From a checkpoint of a small image classifier: patch size [4, 4].
Rows from block 2 of a small image classifier, named by matrix and row number. Rows with one number belong to one neuron. Each number is 50 + 15 x the weight over its row's rms, rounded and kept within 0 to 99. All counts start at 0.
After each neuron's rows are labels from the 100 images, of 14848, where the neuron reaches its highest value: "top examples" is what is common among them. Only what is clearly more common there than usual is listed. The data: capsule endoscopy frames (Kvasir-Capsule). In brackets: how many of the 100, against the usual share in percent.
# fc1: MLP up (model.blocks.2.mlp.fc1.weight, 576x192), inputs 96-191
# fc2: MLP down (model.blocks.2.mlp.fc2.weight, 192x576, transposed), outputs 96-191

fc1.19:65 55 78 44 63 67 29 47 50 69 56 46 49 52 44 29 56 67 67 63 32 38 60 54 61 34 75 55 36 56 45 60 60 35 50 34 64 38 74 57 87 44 50 35 49 67 40 29 49 52 80 53 29 64 04 40 64 42 60 83 50 32 25 67 52 52 43 43 68 39 59 54 23 62 38 64 61 74 77 42 51 69 67 39 28 50 76 80 55 56 39 26 50 57 36 53
fc2.19:33 29 66 56 24 59 48 45 63 32 42 45 46 63 56 45 10 56 48 49 58 69 60 52 50 48 54 64 58 34 45 32 44 58 39 43 44 42 47 52 33 68 37 62 34 56 48 62 56 56 69 46 50 25 55 39 24 62 60 59 53 47 58 40 69 49 46 66 23 48 64 63 79 70 84 36 60 56 57 43 61 72 46 59 48 48 56 67 49 62 50 59 34 63 43 19
top examples: finding: ulcer (30 vs 1.6)

fc1.222:64 59 64 72 51 41 69 41 33 99 59 33 54 35 58 31 46 35 42 52 41 28 61 44 36 54 74 55 55 61 51 53 58 40 50 38 42 58 42 59 73 55 77 42 30 51 31 42 40 58 74 39 29 57 23 46 39 50 47 52 65 44 43 59 52 35 48 80 68 67 46 53 29 79 39 52 67 50 46 31 36 35 83 35 42 61 44 63 69 22 29 37 54 47 47 81
fc2.222:54 64 42 44 40 79 40 32 38 66 46 44 66 78 22 58 41 47 54 49 74 44 42 55 41 38 35 51 69 56 58 55 44 59 47 46 68 36 64 16 63 36 53 57 38 46 63 57 52 56 47 38 18 57 53 36 54 43 42 51 52 33 76 33 71 33 36 70 46 58 63 57 62 36 29 17 42 61 49 45 62 76 44 66 53 53 36 23 65 48 89 70 41 36 20 37
top examples: finding: ulcer (31 vs 1.6)

fc1.339:51 48 48 50 45 53 77 69 24 62 56 52 36 35 70 58 28 53 44 59 29 47 65 42 25 48 44 46 61 58 50 54 38 43 79 62 18 50 41 23 30 66 46 31 53 72 33 53 58 48 53 56 54 54 38 47 39 66 70 33 75 75 39 28 43 62 60 69 42 44 52 55 47 43 38 61 63 63 42 58 35 37 59 68 53 54 36 49 60 57 63 73 52 47 51 41
fc2.339:75 54 49 48 53 59 39 48 41 59 55 44 18 19 66 42 38 56 62 49 35 52 68 36 53 63 73 39 45 48 44 76 85 58 62 42 58 45 57 56 55 74 39 60 51 43 30 20 33 49 49 64 65 58 34 51 57 26 50 53 59 54 39 42 26 25 72 59 44 55 41 59 53 62 83 24 39 78 37 72 54 58 43 67 38 33 86 56 48 53 57 49 63 92 62 48
top examples: finding: pylorus (33 vs 3.4)

fc1.441:65 42 56 59 57 60 46 53 41 63 48 46 27 32 47 34 60 53 38 64 48 29 61 26 44 57 73 52 37 35 69 64 47 67 77 59 53 68 65 42 75 52 42 51 45 49 48 29 48 54 64 44 64 44 40 89 59 62 44 32 16 76 50 61 34 58 56 56 56 64 66 41 29 60 46 63 51 56 58 20 32 78 57 91 24 61 27 76 61 09 28 45 33 62 44 73
fc2.441:68 62 62 46 42 43 58 85 39 75 45 55 60 58 61 29 24 35 60 41 22 45 83 62 62 40 56 31 13 53 47 59 46 56 68 28 71 33 44 18 50 54 49 33 67 41 37 42 52 60 51 40 45 28 41 52 29 43 50 36 55 49 53 40 24 55 52 37 72 56 68 38 37 64 48 70 54 86 53 57 40 70 73 66 51 66 43 53 58 74 63 46 42 31 54 53
top examples: finding: lymphangiectasia (29 vs 1.3)

fc1.296:33 37 58 51 16 50 78 34 64 50 52 22 36 22 35 52 68 38 38 40 28 49 67 86 34 64 59 51 54 75 54 56 37 60 46 49 35 48 36 48 25 62 43 47 33 67 59 45 46 54 41 48 39 57 51 48 28 43 68 44 74 38 70 34 36 39 61 66 53 55 36 41 37 54 70 42 23 47 51 57 56 51 29 48 60 51 49 54 40 51 74 55 73 26 51 15
fc2.296:51 48 62 59 07 55 38 87 63 70 30 63 39 71 55 46 28 50 40 57 25 62 48 63 35 36 61 59 37 20 36 68 41 82 57 48 67 44 55 52 23 51 66 68 54 42 40 35 51 53 59 46 61 50 35 44 71 64 45 55 52 49 53 48 35 52 63 71 63 52 62 49 52 47 59 66 47 39 68 53 40 53 35 36 61 70 65 49 37 54 51 38 58 31 57 54
top examples: finding: angiectasia (58 vs 1.9)

fc1.21:27 56 48 53 61 57 62 56 63 42 37 58 53 43 17 62 48 06 34 31 59 12 55 64 61 34 52 51 65 50 55 37 54 60 50 48 60 74 61 40 34 49 52 75 27 48 61 46 23 47 66 71 64 35 34 44 14 39 64 42 41 37 60 56 51 36 63 63 57 48 58 71 71 65 44 42 57 50 59 47 19 59 49 71 62 45 42 54 27 55 74 54 48 38 61 53
fc2.21:51 58 57 52 59 42 23 55 16 63 47 31 55 05 45 63 35 35 57 63 41 46 58 37 48 62 60 61 47 78 34 69 79 67 36 66 66 26 41 80 54 47 60 55 57 46 63 46 30 41 65 42 56 57 43 80 33 41 35 38 68 39 63 34 10 32 34 69 68 52 32 67 34 45 41 67 43 77 48 60 52 49 70 35 75 62 57 35 29 41 50 70 45 46 64 60
top examples: finding: reduced mucosal view (26 vs 6.2)

fc1.266:53 54 81 69 26 77 62 52 26 67 37 42 44 44 71 46 39 58 43 91 32 48 46 65 36 30 50 44 50 56 47 61 88 48 45 50 34 46 45 51 53 44 59 33 51 60 45 56 75 53 51 34 58 28 43 59 52 75 59 45 74 64 43 41 50 28 72 82 48 52 34 47 28 11 40 39 35 39 43 54 46 62 59 46 69 49 50 77 86 33 36 46 61 38 26 34
fc2.266:65 37 32 33 68 46 47 61 51 41 26 25 34 37 60 54 61 54 73 29 65 90 17 38 31 61 56 45 61 44 50 78 37 73 54 65 68 56 66 48 49 42 57 34 57 63 49 26 26 47 43 43 47 46 64 75 79 42 53 50 44 37 40 51 63 52 28 48 60 48 61 24 56 52 57 33 58 39 62 57 74 67 59 51 49 52 37 20 52 64 34 52 28 52 16 69
top examples: finding: reduced mucosal view (32 vs 6.2)

fc1.372:52 45 49 60 38 53 40 64 46 34 26 71 25 60 48 54 38 36 30 53 63 40 50 35 12 35 64 53 52 71 70 70 38 67 78 63 36 60 55 46 42 57 57 54 22 33 57 54 19 59 49 56 27 39 62 57 52 68 70 62 43 24 69 08 48 47 61 40 41 53 81 36 64 53 36 33 43 52 44 39 75 38 57 44 38 49 29 59 99 46 68 57 53 35 11 55
fc2.372:47 45 22 47 26 50 29 66 71 28 10 85 84 58 69 54 47 65 62 37 43 55 41 59 65 69 42 49 71 62 62 59 36 37 40 59 31 52 47 62 26 43 65 48 57 67 71 42 46 52 40 56 60 49 49 49 64 60 58 35 51 44 29 58 17 61 50 67 53 48 61 68 30 67 85 67 61 74 67 62 32 43 42 43 54 48 46 37 50 49 29 49 68 36 46 46
top examples: finding: ulcer (26 vs 1.6)

fc1.334:60 52 47 59 41 82 33 70 58 55 44 62 64 58 45 30 55 46 40 51 36 29 54 34 33 23 54 40 62 42 55 57 57 55 51 44 63 54 81 53 51 55 30 65 39 61 45 29 55 44 74 53 44 43 36 55 71 53 44 75 10 62 37 80 37 56 53 21 52 42 42 36 46 23 59 73 22 61 81 59 38 63 31 79 35 63 68 67 55 64 32 19 44 56 61 48
fc2.334:54 73 43 79 38 62 57 38 48 60 21 41 45 43 34 42 56 72 48 65 50 46 47 52 64 60 20 39 54 56 59 47 61 45 46 48 42 80 32 52 57 67 51 40 31 37 31 47 28 68 43 54 53 56 57 61 65 32 53 34 65 40 40 53 42 14 75 64 76 72 74 42 43 42 22 24 67 50 53 30 61 73 52 68 60 53 50 59 92 14 35 57 59 36 72 50
top examples: finding: ileocecal valve (41 vs 8.8)

fc1.478:50 44 68 44 40 49 26 55 39 52 49 51 90 49 62 36 64 50 70 99 54 51 40 09 50 60 73 72 40 46 99 74 39 42 54 30 75 44 43 51 52 27 26 47 30 37 50 47 24 49 38 49 45 54 51 65 42 53 45 68 28 44 65 21 27 34 47 51 17 63 52 47 52 49 56 47 38 48 59 35 36 62 34 59 37 68 50 46 51 46 50 27 78 65 49 69
fc2.478:38 49 24 33 67 56 47 66 45 37 26 38 37 45 46 48 49 56 28 43 45 31 51 27 84 65 63 45 43 63 41 65 53 81 52 80 39 57 68 54 65 31 69 59 48 39 68 53 54 49 57 56 71 66 29 77 46 59 41 45 40 42 71 45 13 36 73 78 81 58 53 63 34 64 27 25 60 66 66 65 27 31 49 46 51 41 57 85 77 57 28 30 38 33 59 33
top examples: finding: angiectasia (43 vs 1.9)

fc1.554:64 51 53 42 54 60 40 46 29 60 25 35 43 27 44 15 33 46 84 58 53 46 55 28 28 41 81 49 38 67 65 95 33 34 53 69 59 36 39 65 60 41 52 51 46 31 50 35 56 75 43 38 26 48 53 64 45 49 66 73 23 51 83 52 34 33 26 28 61 49 43 44 52 75 53 51 38 54 40 33 52 46 52 59 65 53 32 47 57 46 61 41 47 56 28 78
fc2.554:53 34 70 45 37 85 40 22 40 33 54 57 54 68 48 47 50 57 46 75 54 53 48 51 66 40 31 63 24 41 49 55 43 68 48 44 47 41 62 50 37 36 51 54 29 50 52 37 66 63 73 99 64 45 44 46 59 45 44 90 63 69 07 51 56 57 61 60 70 44 51 46 34 40 25 43 53 76 33 60 28 47 51 75 49 45 49 97 33 63 44 75 55 45 76 66
top examples: finding: reduced mucosal view (32 vs 6.2)

fc1.455:64 50 42 64 26 90 62 43 42 57 56 35 31 50 43 44 64 39 50 55 50 61 39 28 56 37 69 40 49 47 37 64 49 30 51 48 48 58 67 52 48 47 20 59 59 56 44 33 41 50 55 39 68 57 53 64 57 45 46 87 14 49 56 29 23 67 55 31 50 50 36 30 66 31 33 57 43 60 85 40 10 43 50 75 50 52 55 38 46 45 58 37 53 51 71 42
fc2.455:35 36 47 35 27 41 29 51 65 10 58 44 39 66 24 46 50 80 42 56 66 45 51 71 57 31 52 58 32 53 18 45 45 59 63 60 29 66 45 54 39 58 40 66 43 51 61 43 45 37 42 24 77 34 44 71 56 62 55 61 62 25 94 48 47 76 44 39 66 08 62 45 37 53 67 75 53 68 62 52 54 53 62 20 64 33 67 42 61 31 56 30 58 62 59 32
top examples: finding: pylorus (47 vs 3.4)

fc1.169:54 47 46 56 36 47 45 52 44 53 30 42 41 34 59 41 36 47 47 52 35 51 33 64 53 42 42 41 46 59 58 61 64 60 62 58 58 69 44 56 58 63 68 36 70 69 58 00 59 64 57 49 74 39 47 84 29 39 34 12 47 61 71 64 34 34 56 43 46 59 44 60 37 87 53 47 68 84 46 43 43 58 33 55 48 52 50 78 49 28 40 65 53 69 14 87
fc2.169:58 58 68 55 33 44 56 55 28 51 40 23 51 58 52 27 48 46 47 53 47 37 46 51 55 50 63 48 32 57 37 60 45 50 33 25 96 66 17 49 51 44 66 37 60 56 44 34 70 57 71 34 29 39 53 49 24 33 45 05 70 51 62 78 26 49 72 25 69 52 41 54 37 72 62 80 76 80 46 22 47 47 69 49 60 62 62 74 67 29 60 55 52 53 53 92
top examples: finding: lymphangiectasia (45 vs 1.3)

fc1.139:32 55 44 52 60 40 49 48 55 62 58 64 39 58 43 47 44 64 66 48 36 36 87 56 53 29 65 53 51 72 32 46 51 49 62 43 58 49 50 47 70 73 56 45 32 58 29 44 38 19 56 60 49 59 15 35 58 55 91 76 53 38 28 54 41 41 43 43 66 36 68 62 41 66 55 73 63 80 56 59 57 40 66 43 21 41 58 47 55 61 61 30 67 64 50 67
fc2.139:63 36 47 53 51 59 66 39 43 50 76 33 38 52 43 39 47 67 39 22 64 48 49 46 16 73 72 52 53 58 51 53 29 22 56 23 59 50 41 29 50 40 53 46 20 35 52 49 51 68 28 53 49 63 69 12 29 35 38 51 39 65 67 44 42 66 54 47 28 48 37 69 46 61 24 18 52 33 35 47 84 76 34 54 42 62 40 54 46 77 61 69 29 64 17 38
top examples: finding: foreign body (32 vs 1.6)

fc1.142:66 27 76 53 33 53 29 57 32 56 52 56 40 59 62 40 54 69 39 93 64 49 43 02 26 61 54 78 69 36 77 74 32 60 60 53 43 48 50 52 58 51 24 56 35 35 36 50 36 66 47 55 53 28 48 45 49 75 50 61 20 35 59 45 54 62 56 40 26 65 73 59 65 34 38 64 60 37 39 37 45 38 62 56 46 57 18 48 81 29 23 41 43 64 58 83
fc2.142:41 67 42 37 77 27 67 49 57 41 58 34 45 12 70 45 37 67 53 25 43 58 49 63 53 70 67 43 41 37 42 48 31 48 42 49 47 45 52 68 42 79 71 50 57 40 63 41 67 51 41 59 60 56 76 45 64 35 30 49 39 55 63 67 11 80 50 67 70 33 38 62 42 55 78 71 55 55 50 73 66 35 43 43 67 28 50 67 30 39 36 48 77 40 29 68
top examples: finding: angiectasia (26 vs 1.9)

fc1.376:37 54 50 56 37 46 52 64 60 67 32 51 46 55 62 52 51 66 24 39 29 54 67 75 56 30 53 36 44 45 57 17 74 47 60 63 55 49 43 53 54 74 65 63 39 40 38 54 65 23 49 29 33 26 50 79 33 83 78 33 72 49 58 67 45 69 61 43 67 52 77 46 34 46 66 47 40 51 33 48 51 62 37 42 50 46 54 70 70 50 55 30 45 35 31 36
fc2.376:50 40 20 56 49 70 50 42 73 48 48 44 45 53 47 62 48 63 29 27 59 51 61 37 38 61 54 54 49 43 47 30 38 52 63 86 52 38 55 65 52 45 56 79 43 61 53 77 59 29 21 35 42 65 63 42 67 67 54 53 31 32 48 61 50 90 56 30 49 59 53 30 49 43 67 33 70 30 54 76 66 56 40 45 65 35 44 58 56 53 39 37 55 52 53 90
top examples: finding: pylorus (52 vs 3.4)

fc1.288:38 51 58 44 45 48 46 77 73 43 28 60 41 52 44 43 42 45 40 46 39 40 32 45 68 42 53 58 51 41 73 35 57 52 68 52 68 63 47 60 35 63 49 37 63 70 54 28 50 45 75 49 48 22 44 89 27 52 38 15 48 53 73 48 43 46 56 47 55 52 56 62 49 79 58 63 68 80 60 29 33 60 33 74 43 44 51 89 56 41 34 52 49 63 30 71
fc2.288:52 54 75 49 37 33 43 62 44 53 40 29 51 69 64 33 44 43 55 57 62 38 54 41 55 41 57 43 46 63 26 55 41 37 47 37 92 73 28 31 44 37 58 38 60 42 39 26 48 53 46 53 17 34 59 50 34 31 57 22 73 53 54 57 24 71 59 22 76 62 48 50 43 76 68 84 79 96 60 45 28 55 71 53 52 65 36 43 50 45 71 49 39 48 74 82
top examples: finding: lymphangiectasia (56 vs 1.3)

fc1.539:46 53 47 74 52 42 56 68 42 65 42 57 43 34 49 62 45 59 34 64 58 44 44 32 48 35 55 61 42 44 55 54 40 38 76 75 38 32 43 56 41 63 65 42 68 34 17 52 56 31 42 30 30 24 62 55 24 95 62 39 64 47 60 38 58 61 79 41 53 73 69 55 59 49 57 38 43 47 45 20 55 52 52 53 53 49 41 50 77 20 60 48 62 46 36 35
fc2.539:56 51 56 32 37 78 51 60 78 50 25 57 39 27 55 27 50 47 54 44 28 64 54 34 49 82 43 57 69 60 47 56 55 35 54 81 52 59 65 49 39 48 55 70 55 65 65 68 38 57 43 35 44 49 38 54 55 20 59 37 56 47 45 53 26 74 56 81 51 44 42 37 30 70 69 68 56 61 57 80 39 73 33 91 63 42 57 30 63 28 60 32 29 69 56 61
top examples: finding: blood fresh (37 vs 0.9)

fc1.151:50 34 34 43 57 60 92 40 44 44 57 44 18 47 54 45 75 50 46 47 35 34 71 59 33 29 74 46 27 58 37 56 59 45 40 56 29 36 97 35 51 40 20 34 42 37 56 36 67 46 50 46 72 28 58 45 54 44 62 79 26 61 62 56 32 42 43 29 58 45 19 30 67 50 49 40 31 61 87 31 74 37 31 71 35 41 33 68 48 67 63 50 35 47 36 46
fc2.151:48 67 65 42 47 36 49 42 63 52 61 37 66 48 29 60 35 63 46 54 64 61 54 26 33 66 42 33 32 63 40 68 54 43 58 51 46 23 65 46 42 87 23 64 79 20 41 52 43 47 25 73 45 50 83 25 56 44 40 62 49 56 79 53 47 75 31 23 29 53 19 57 65 33 39 60 66 47 58 71 61 44 40 65 43 49 39 36 35 50 48 68 40 82 46 44
top examples: finding: ileocecal valve (28 vs 8.8)

fc1.524:67 32 58 45 36 31 19 62 47 48 49 69 55 46 64 40 54 62 53 68 51 53 40 07 39 70 54 77 57 28 82 68 32 66 69 34 39 54 36 47 59 43 30 49 44 31 44 55 41 62 37 60 50 36 51 46 54 66 57 28 42 36 65 40 61 57 68 66 17 71 62 53 61 61 60 58 61 40 31 43 55 45 33 57 27 63 17 53 99 53 24 50 62 78 58 73
fc2.524:41 54 44 49 81 46 82 37 46 40 39 34 56 08 60 56 42 67 52 33 56 33 68 56 76 43 69 40 42 39 62 58 31 42 30 65 42 44 44 72 36 73 58 51 45 47 49 52 77 47 62 67 71 53 55 41 50 42 37 60 15 43 53 64 19 64 54 71 74 32 63 69 65 41 67 54 40 58 59 77 48 32 47 64 68 28 39 65 23 39 41 52 74 27 47 60
top examples: finding: angiectasia (26 vs 1.9)

fc1.560:66 49 38 49 53 41 67 46 35 69 49 70 41 40 62 56 45 40 66 54 52 55 62 64 72 20 48 53 37 81 48 60 55 28 56 55 37 21 52 55 53 45 36 25 63 58 48 44 35 40 51 49 81 69 44 39 34 57 59 68 42 33 44 33 42 79 39 44 62 54 65 55 61 57 36 59 63 90 70 46 42 41 62 43 33 49 60 41 40 51 84 50 73 45 59 48
fc2.560:66 40 45 51 64 41 62 59 63 53 74 26 25 43 41 51 31 77 39 36 71 71 54 28 51 73 67 43 34 35 39 51 63 43 59 47 47 48 56 59 40 32 42 46 48 38 50 65 55 44 37 32 74 58 53 22 41 64 27 35 63 63 62 36 41 53 44 44 26 47 56 59 52 55 26 21 54 38 47 42 78 71 46 36 56 59 58 75 38 75 36 72 36 35 46 37
top examples: finding: foreign body (45 vs 1.6)

fc1.373:43 42 65 40 44 50 49 72 67 47 40 60 46 47 48 52 47 53 35 46 37 42 35 41 65 43 47 50 44 46 66 35 71 52 75 53 55 60 44 47 41 62 70 33 61 77 54 31 52 46 74 37 48 25 35 88 21 62 47 14 43 63 67 55 42 52 61 55 63 64 49 63 41 71 61 67 62 83 59 31 29 64 35 73 52 47 46 90 58 34 33 51 54 53 38 69
fc2.373:61 66 71 56 37 25 50 61 29 58 40 41 64 62 59 30 44 32 54 56 52 43 57 47 62 47 62 53 55 66 29 59 32 40 42 27 91 75 19 33 48 28 57 35 56 27 32 34 39 60 57 54 26 35 56 54 17 33 55 20 65 52 58 49 24 50 61 34 70 63 43 43 49 74 65 87 72 83 67 39 36 48 65 55 54 71 38 45 55 58 78 55 34 58 74 67
top examples: finding: lymphangiectasia (51 vs 1.3)

fc1.254:84 42 55 40 39 48 58 54 54 61 54 46 76 30 43 14 46 49 35 65 29 46 50 36 54 80 78 57 47 65 81 72 34 29 51 02 71 50 36 38 69 39 25 40 26 56 47 52 24 73 56 36 38 64 43 53 40 39 36 47 45 48 58 28 37 45 51 61 29 66 39 47 17 55 34 39 51 38 56 34 40 69 32 64 30 93 66 49 67 44 61 39 74 49 53 48
fc2.254:34 44 50 22 53 54 55 80 46 42 50 41 60 68 51 42 66 49 62 21 74 47 29 56 36 68 76 71 63 77 63 36 40 38 58 59 33 41 46 23 43 28 44 43 57 72 75 53 48 33 57 32 34 46 24 56 28 68 59 74 18 33 79 15 37 79 57 67 68 43 57 46 26 65 47 55 43 48 60 41 24 54 62 35 54 52 43 52 60 56 44 06 37 59 42 42
top examples: finding: pylorus (25 vs 3.4)

fc1.183:36 53 31 53 25 52 35 73 53 62 47 63 51 49 59 34 20 55 71 55 01 52 63 71 44 26 63 45 42 48 33 53 47 35 72 45 54 46 55 46 37 56 18 36 61 69 43 32 48 37 52 75 55 48 50 61 60 38 67 57 59 45 40 23 33 42 46 45 53 33 46 39 53 67 56 51 49 87 63 67 74 53 49 60 13 55 64 58 54 65 68 40 77 60 48 55
fc2.183:65 15 50 72 57 60 81 48 61 61 48 42 35 38 69 26 58 49 36 26 51 35 44 52 33 54 70 36 45 67 49 69 43 71 40 29 44 50 37 44 43 78 48 36 43 58 43 37 55 75 73 47 66 61 30 30 35 26 20 48 44 70 31 71 46 42 48 53 42 40 28 63 40 68 45 48 55 47 25 58 85 46 41 52 31 79 48 46 46 56 32 69 30 63 16 76
top examples: finding: foreign body (37 vs 1.6)

fc1.350:85 57 51 55 44 71 51 54 54 40 54 54 45 36 52 00 44 58 44 56 47 49 47 41 46 46 48 52 41 75 58 87 44 44 80 61 59 63 38 41 55 73 69 24 55 55 43 26 48 77 62 50 71 58 50 39 60 55 47 35 44 61 42 44 54 43 63 58 62 50 60 45 16 75 44 53 55 58 43 33 45 62 58 71 32 60 34 77 87 29 47 44 43 38 32 65
fc2.350:57 62 67 53 23 44 44 70 50 71 53 51 58 50 63 39 51 31 49 51 28 34 73 65 61 27 52 60 30 42 31 59 54 58 43 54 61 33 27 34 39 56 71 29 43 41 28 45 53 45 71 29 17 17 42 57 26 61 72 35 71 38 37 68 28 49 71 45 80 57 48 40 46 51 73 84 52 92 45 49 42 45 66 55 65 45 57 47 67 48 68 42 60 35 43 84
top examples: finding: foreign body (25 vs 1.6)

fc1.422:41 43 68 40 51 32 31 64 61 49 58 50 48 76 48 35 91 27 44 38 64 30 35 20 29 38 32 59 41 70 34 34 79 42 70 37 44 49 54 64 53 59 27 56 24 33 61 54 27 58 53 59 21 37 44 68 56 49 54 74 28 27 66 48 50 49 39 38 56 51 58 36 53 61 65 56 72 60 63 21 46 50 34 38 50 63 43 47 83 43 48 34 48 27 44 67
fc2.422:65 38 45 70 56 23 46 50 43 54 27 55 40 60 67 47 35 42 73 47 28 61 56 49 84 65 42 65 56 44 35 72 47 87 40 37 78 44 27 49 41 49 80 37 61 46 22 53 30 50 42 47 63 50 51 77 43 47 36 25 50 90 19 36 44 29 49 74 66 24 48 50 46 49 76 37 49 55 62 52 51 60 40 51 54 64 55 24 52 63 61 83 31 64 51 16
top examples: finding: ileocecal valve (68 vs 8.8)

fc1.347:40 45 56 43 39 51 80 70 67 41 65 35 26 53 50 41 54 43 43 44 60 35 58 64 31 28 65 40 64 48 59 38 74 45 45 36 52 30 77 31 45 45 27 50 34 70 60 28 51 45 67 57 74 31 46 39 55 61 46 79 43 36 55 66 51 67 64 39 75 41 51 54 52 41 61 66 17 46 83 65 62 37 48 87 33 43 70 87 54 62 32 26 30 63 42 27
fc2.347:32 76 27 70 21 42 54 67 39 42 07 38 79 37 33 50 56 69 41 42 58 49 38 59 45 53 48 25 58 50 21 55 67 45 27 68 31 64 61 51 40 59 52 21 65 27 36 58 48 60 40 62 90 37 79 62 61 52 52 42 63 23 85 30 42 28 69 46 76 58 55 49 54 39 28 41 56 63 53 37 70 48 61 59 74 56 29 54 69 56 38 45 53 38 60 42
top examples: finding: ileocecal valve (46 vs 8.8)

fc1.491:55 40 44 52 39 48 89 34 49 63 37 45 49 11 49 29 30 37 48 34 34 28 61 48 40 65 71 64 43 78 63 63 37 23 48 31 19 65 33 43 53 73 54 54 20 30 23 53 25 70 59 63 37 51 34 46 37 33 76 44 45 59 76 54 53 29 69 79 78 66 18 58 49 82 54 40 54 50 33 20 39 38 42 60 26 46 55 47 52 39 75 59 66 32 53 62
fc2.491:44 28 40 50 31 48 62 37 50 49 81 50 77 80 38 55 51 53 59 61 60 33 44 74 71 41 31 77 29 26 58 32 39 42 56 43 50 41 23 42 28 46 58 29 35 42 61 50 58 45 61 59 33 19 77 50 39 52 59 46 65 35 57 82 76 50 52 70 52 58 47 51 49 41 64 46 69 59 54 37 67 66 28 75 38 33 34 52 37 34 52 45 48 23 38 48
top examples: finding: pylorus (42 vs 3.4)

fc1.29:56 57 39 66 50 59 54 86 91 64 29 49 46 32 28 52 62 71 33 37 39 43 61 64 54 18 39 20 32 38 44 50 58 58 72 67 57 66 68 55 49 87 49 65 56 41 12 35 59 33 44 34 70 24 49 64 51 74 37 33 47 52 51 74 54 45 69 33 52 42 79 41 40 38 46 57 51 45 45 56 61 56 40 57 47 52 48 67 57 53 28 38 46 52 33 36
fc2.29:41 30 31 37 45 64 41 64 69 31 62 53 66 58 70 58 50 41 34 60 55 44 52 41 45 63 48 57 65 55 36 63 76 57 79 82 45 41 66 57 54 44 52 56 48 80 56 77 45 30 38 20 65 51 23 47 62 79 59 61 39 49 47 55 40 72 60 37 56 31 34 32 48 62 50 50 53 63 57 42 17 61 44 40 61 43 44 55 43 49 70 20 75 46 54 65
top examples: finding: blood fresh (26 vs 0.9)

fc1.276:45 35 62 43 39 49 49 58 68 54 38 44 41 35 52 42 47 52 51 56 40 55 34 37 53 60 48 43 50 55 74 48 65 57 89 65 49 55 35 59 42 78 68 22 57 74 48 20 39 58 74 54 60 48 35 69 40 44 37 19 50 60 54 51 46 38 62 42 67 68 50 56 26 83 63 69 66 70 45 48 38 55 46 61 39 54 47 82 66 34 26 49 37 71 20 87
fc2.276:68 45 75 45 37 34 42 66 30 69 67 32 49 56 75 19 54 35 65 56 55 39 57 48 48 48 61 54 32 56 32 68 39 43 53 32 82 54 16 31 51 39 62 30 42 40 45 28 43 68 54 43 10 35 55 51 30 34 53 04 61 44 67 60 22 45 56 37 86 77 48 48 45 80 71 84 60 81 65 37 56 61 65 51 61 66 55 34 73 38 61 46 39 38 48 98
top examples: finding: lymphangiectasia (36 vs 1.3)

fc1.393:45 66 42 64 31 71 38 78 40 55 52 60 70 68 37 55 45 55 09 73 35 57 55 56 54 33 40 53 43 28 58 67 40 71 73 71 57 39 45 52 48 45 50 48 43 22 42 25 33 54 69 53 62 52 54 52 46 57 40 44 32 49 20 43 33 63 48 62 14 46 66 58 52 48 47 76 68 56 89 51 57 70 75 65 55 65 52 72 48 25 46 42 40 50 62 61
fc2.393:45 46 70 44 15 78 58 67 60 42 52 41 54 47 55 60 55 36 54 61 29 47 71 77 25 47 29 50 60 36 40 56 58 65 61 64 55 64 54 60 52 65 45 73 42 35 28 67 33 50 67 67 51 29 40 65 46 54 65 38 51 30 34 50 51 24 74 58 24 51 59 25 48 08 78 51 47 33 47 75 38 61 38 72 63 49 48 70 86 27 69 46 55 61 43 55
top examples: finding: reduced mucosal view (42 vs 6.2)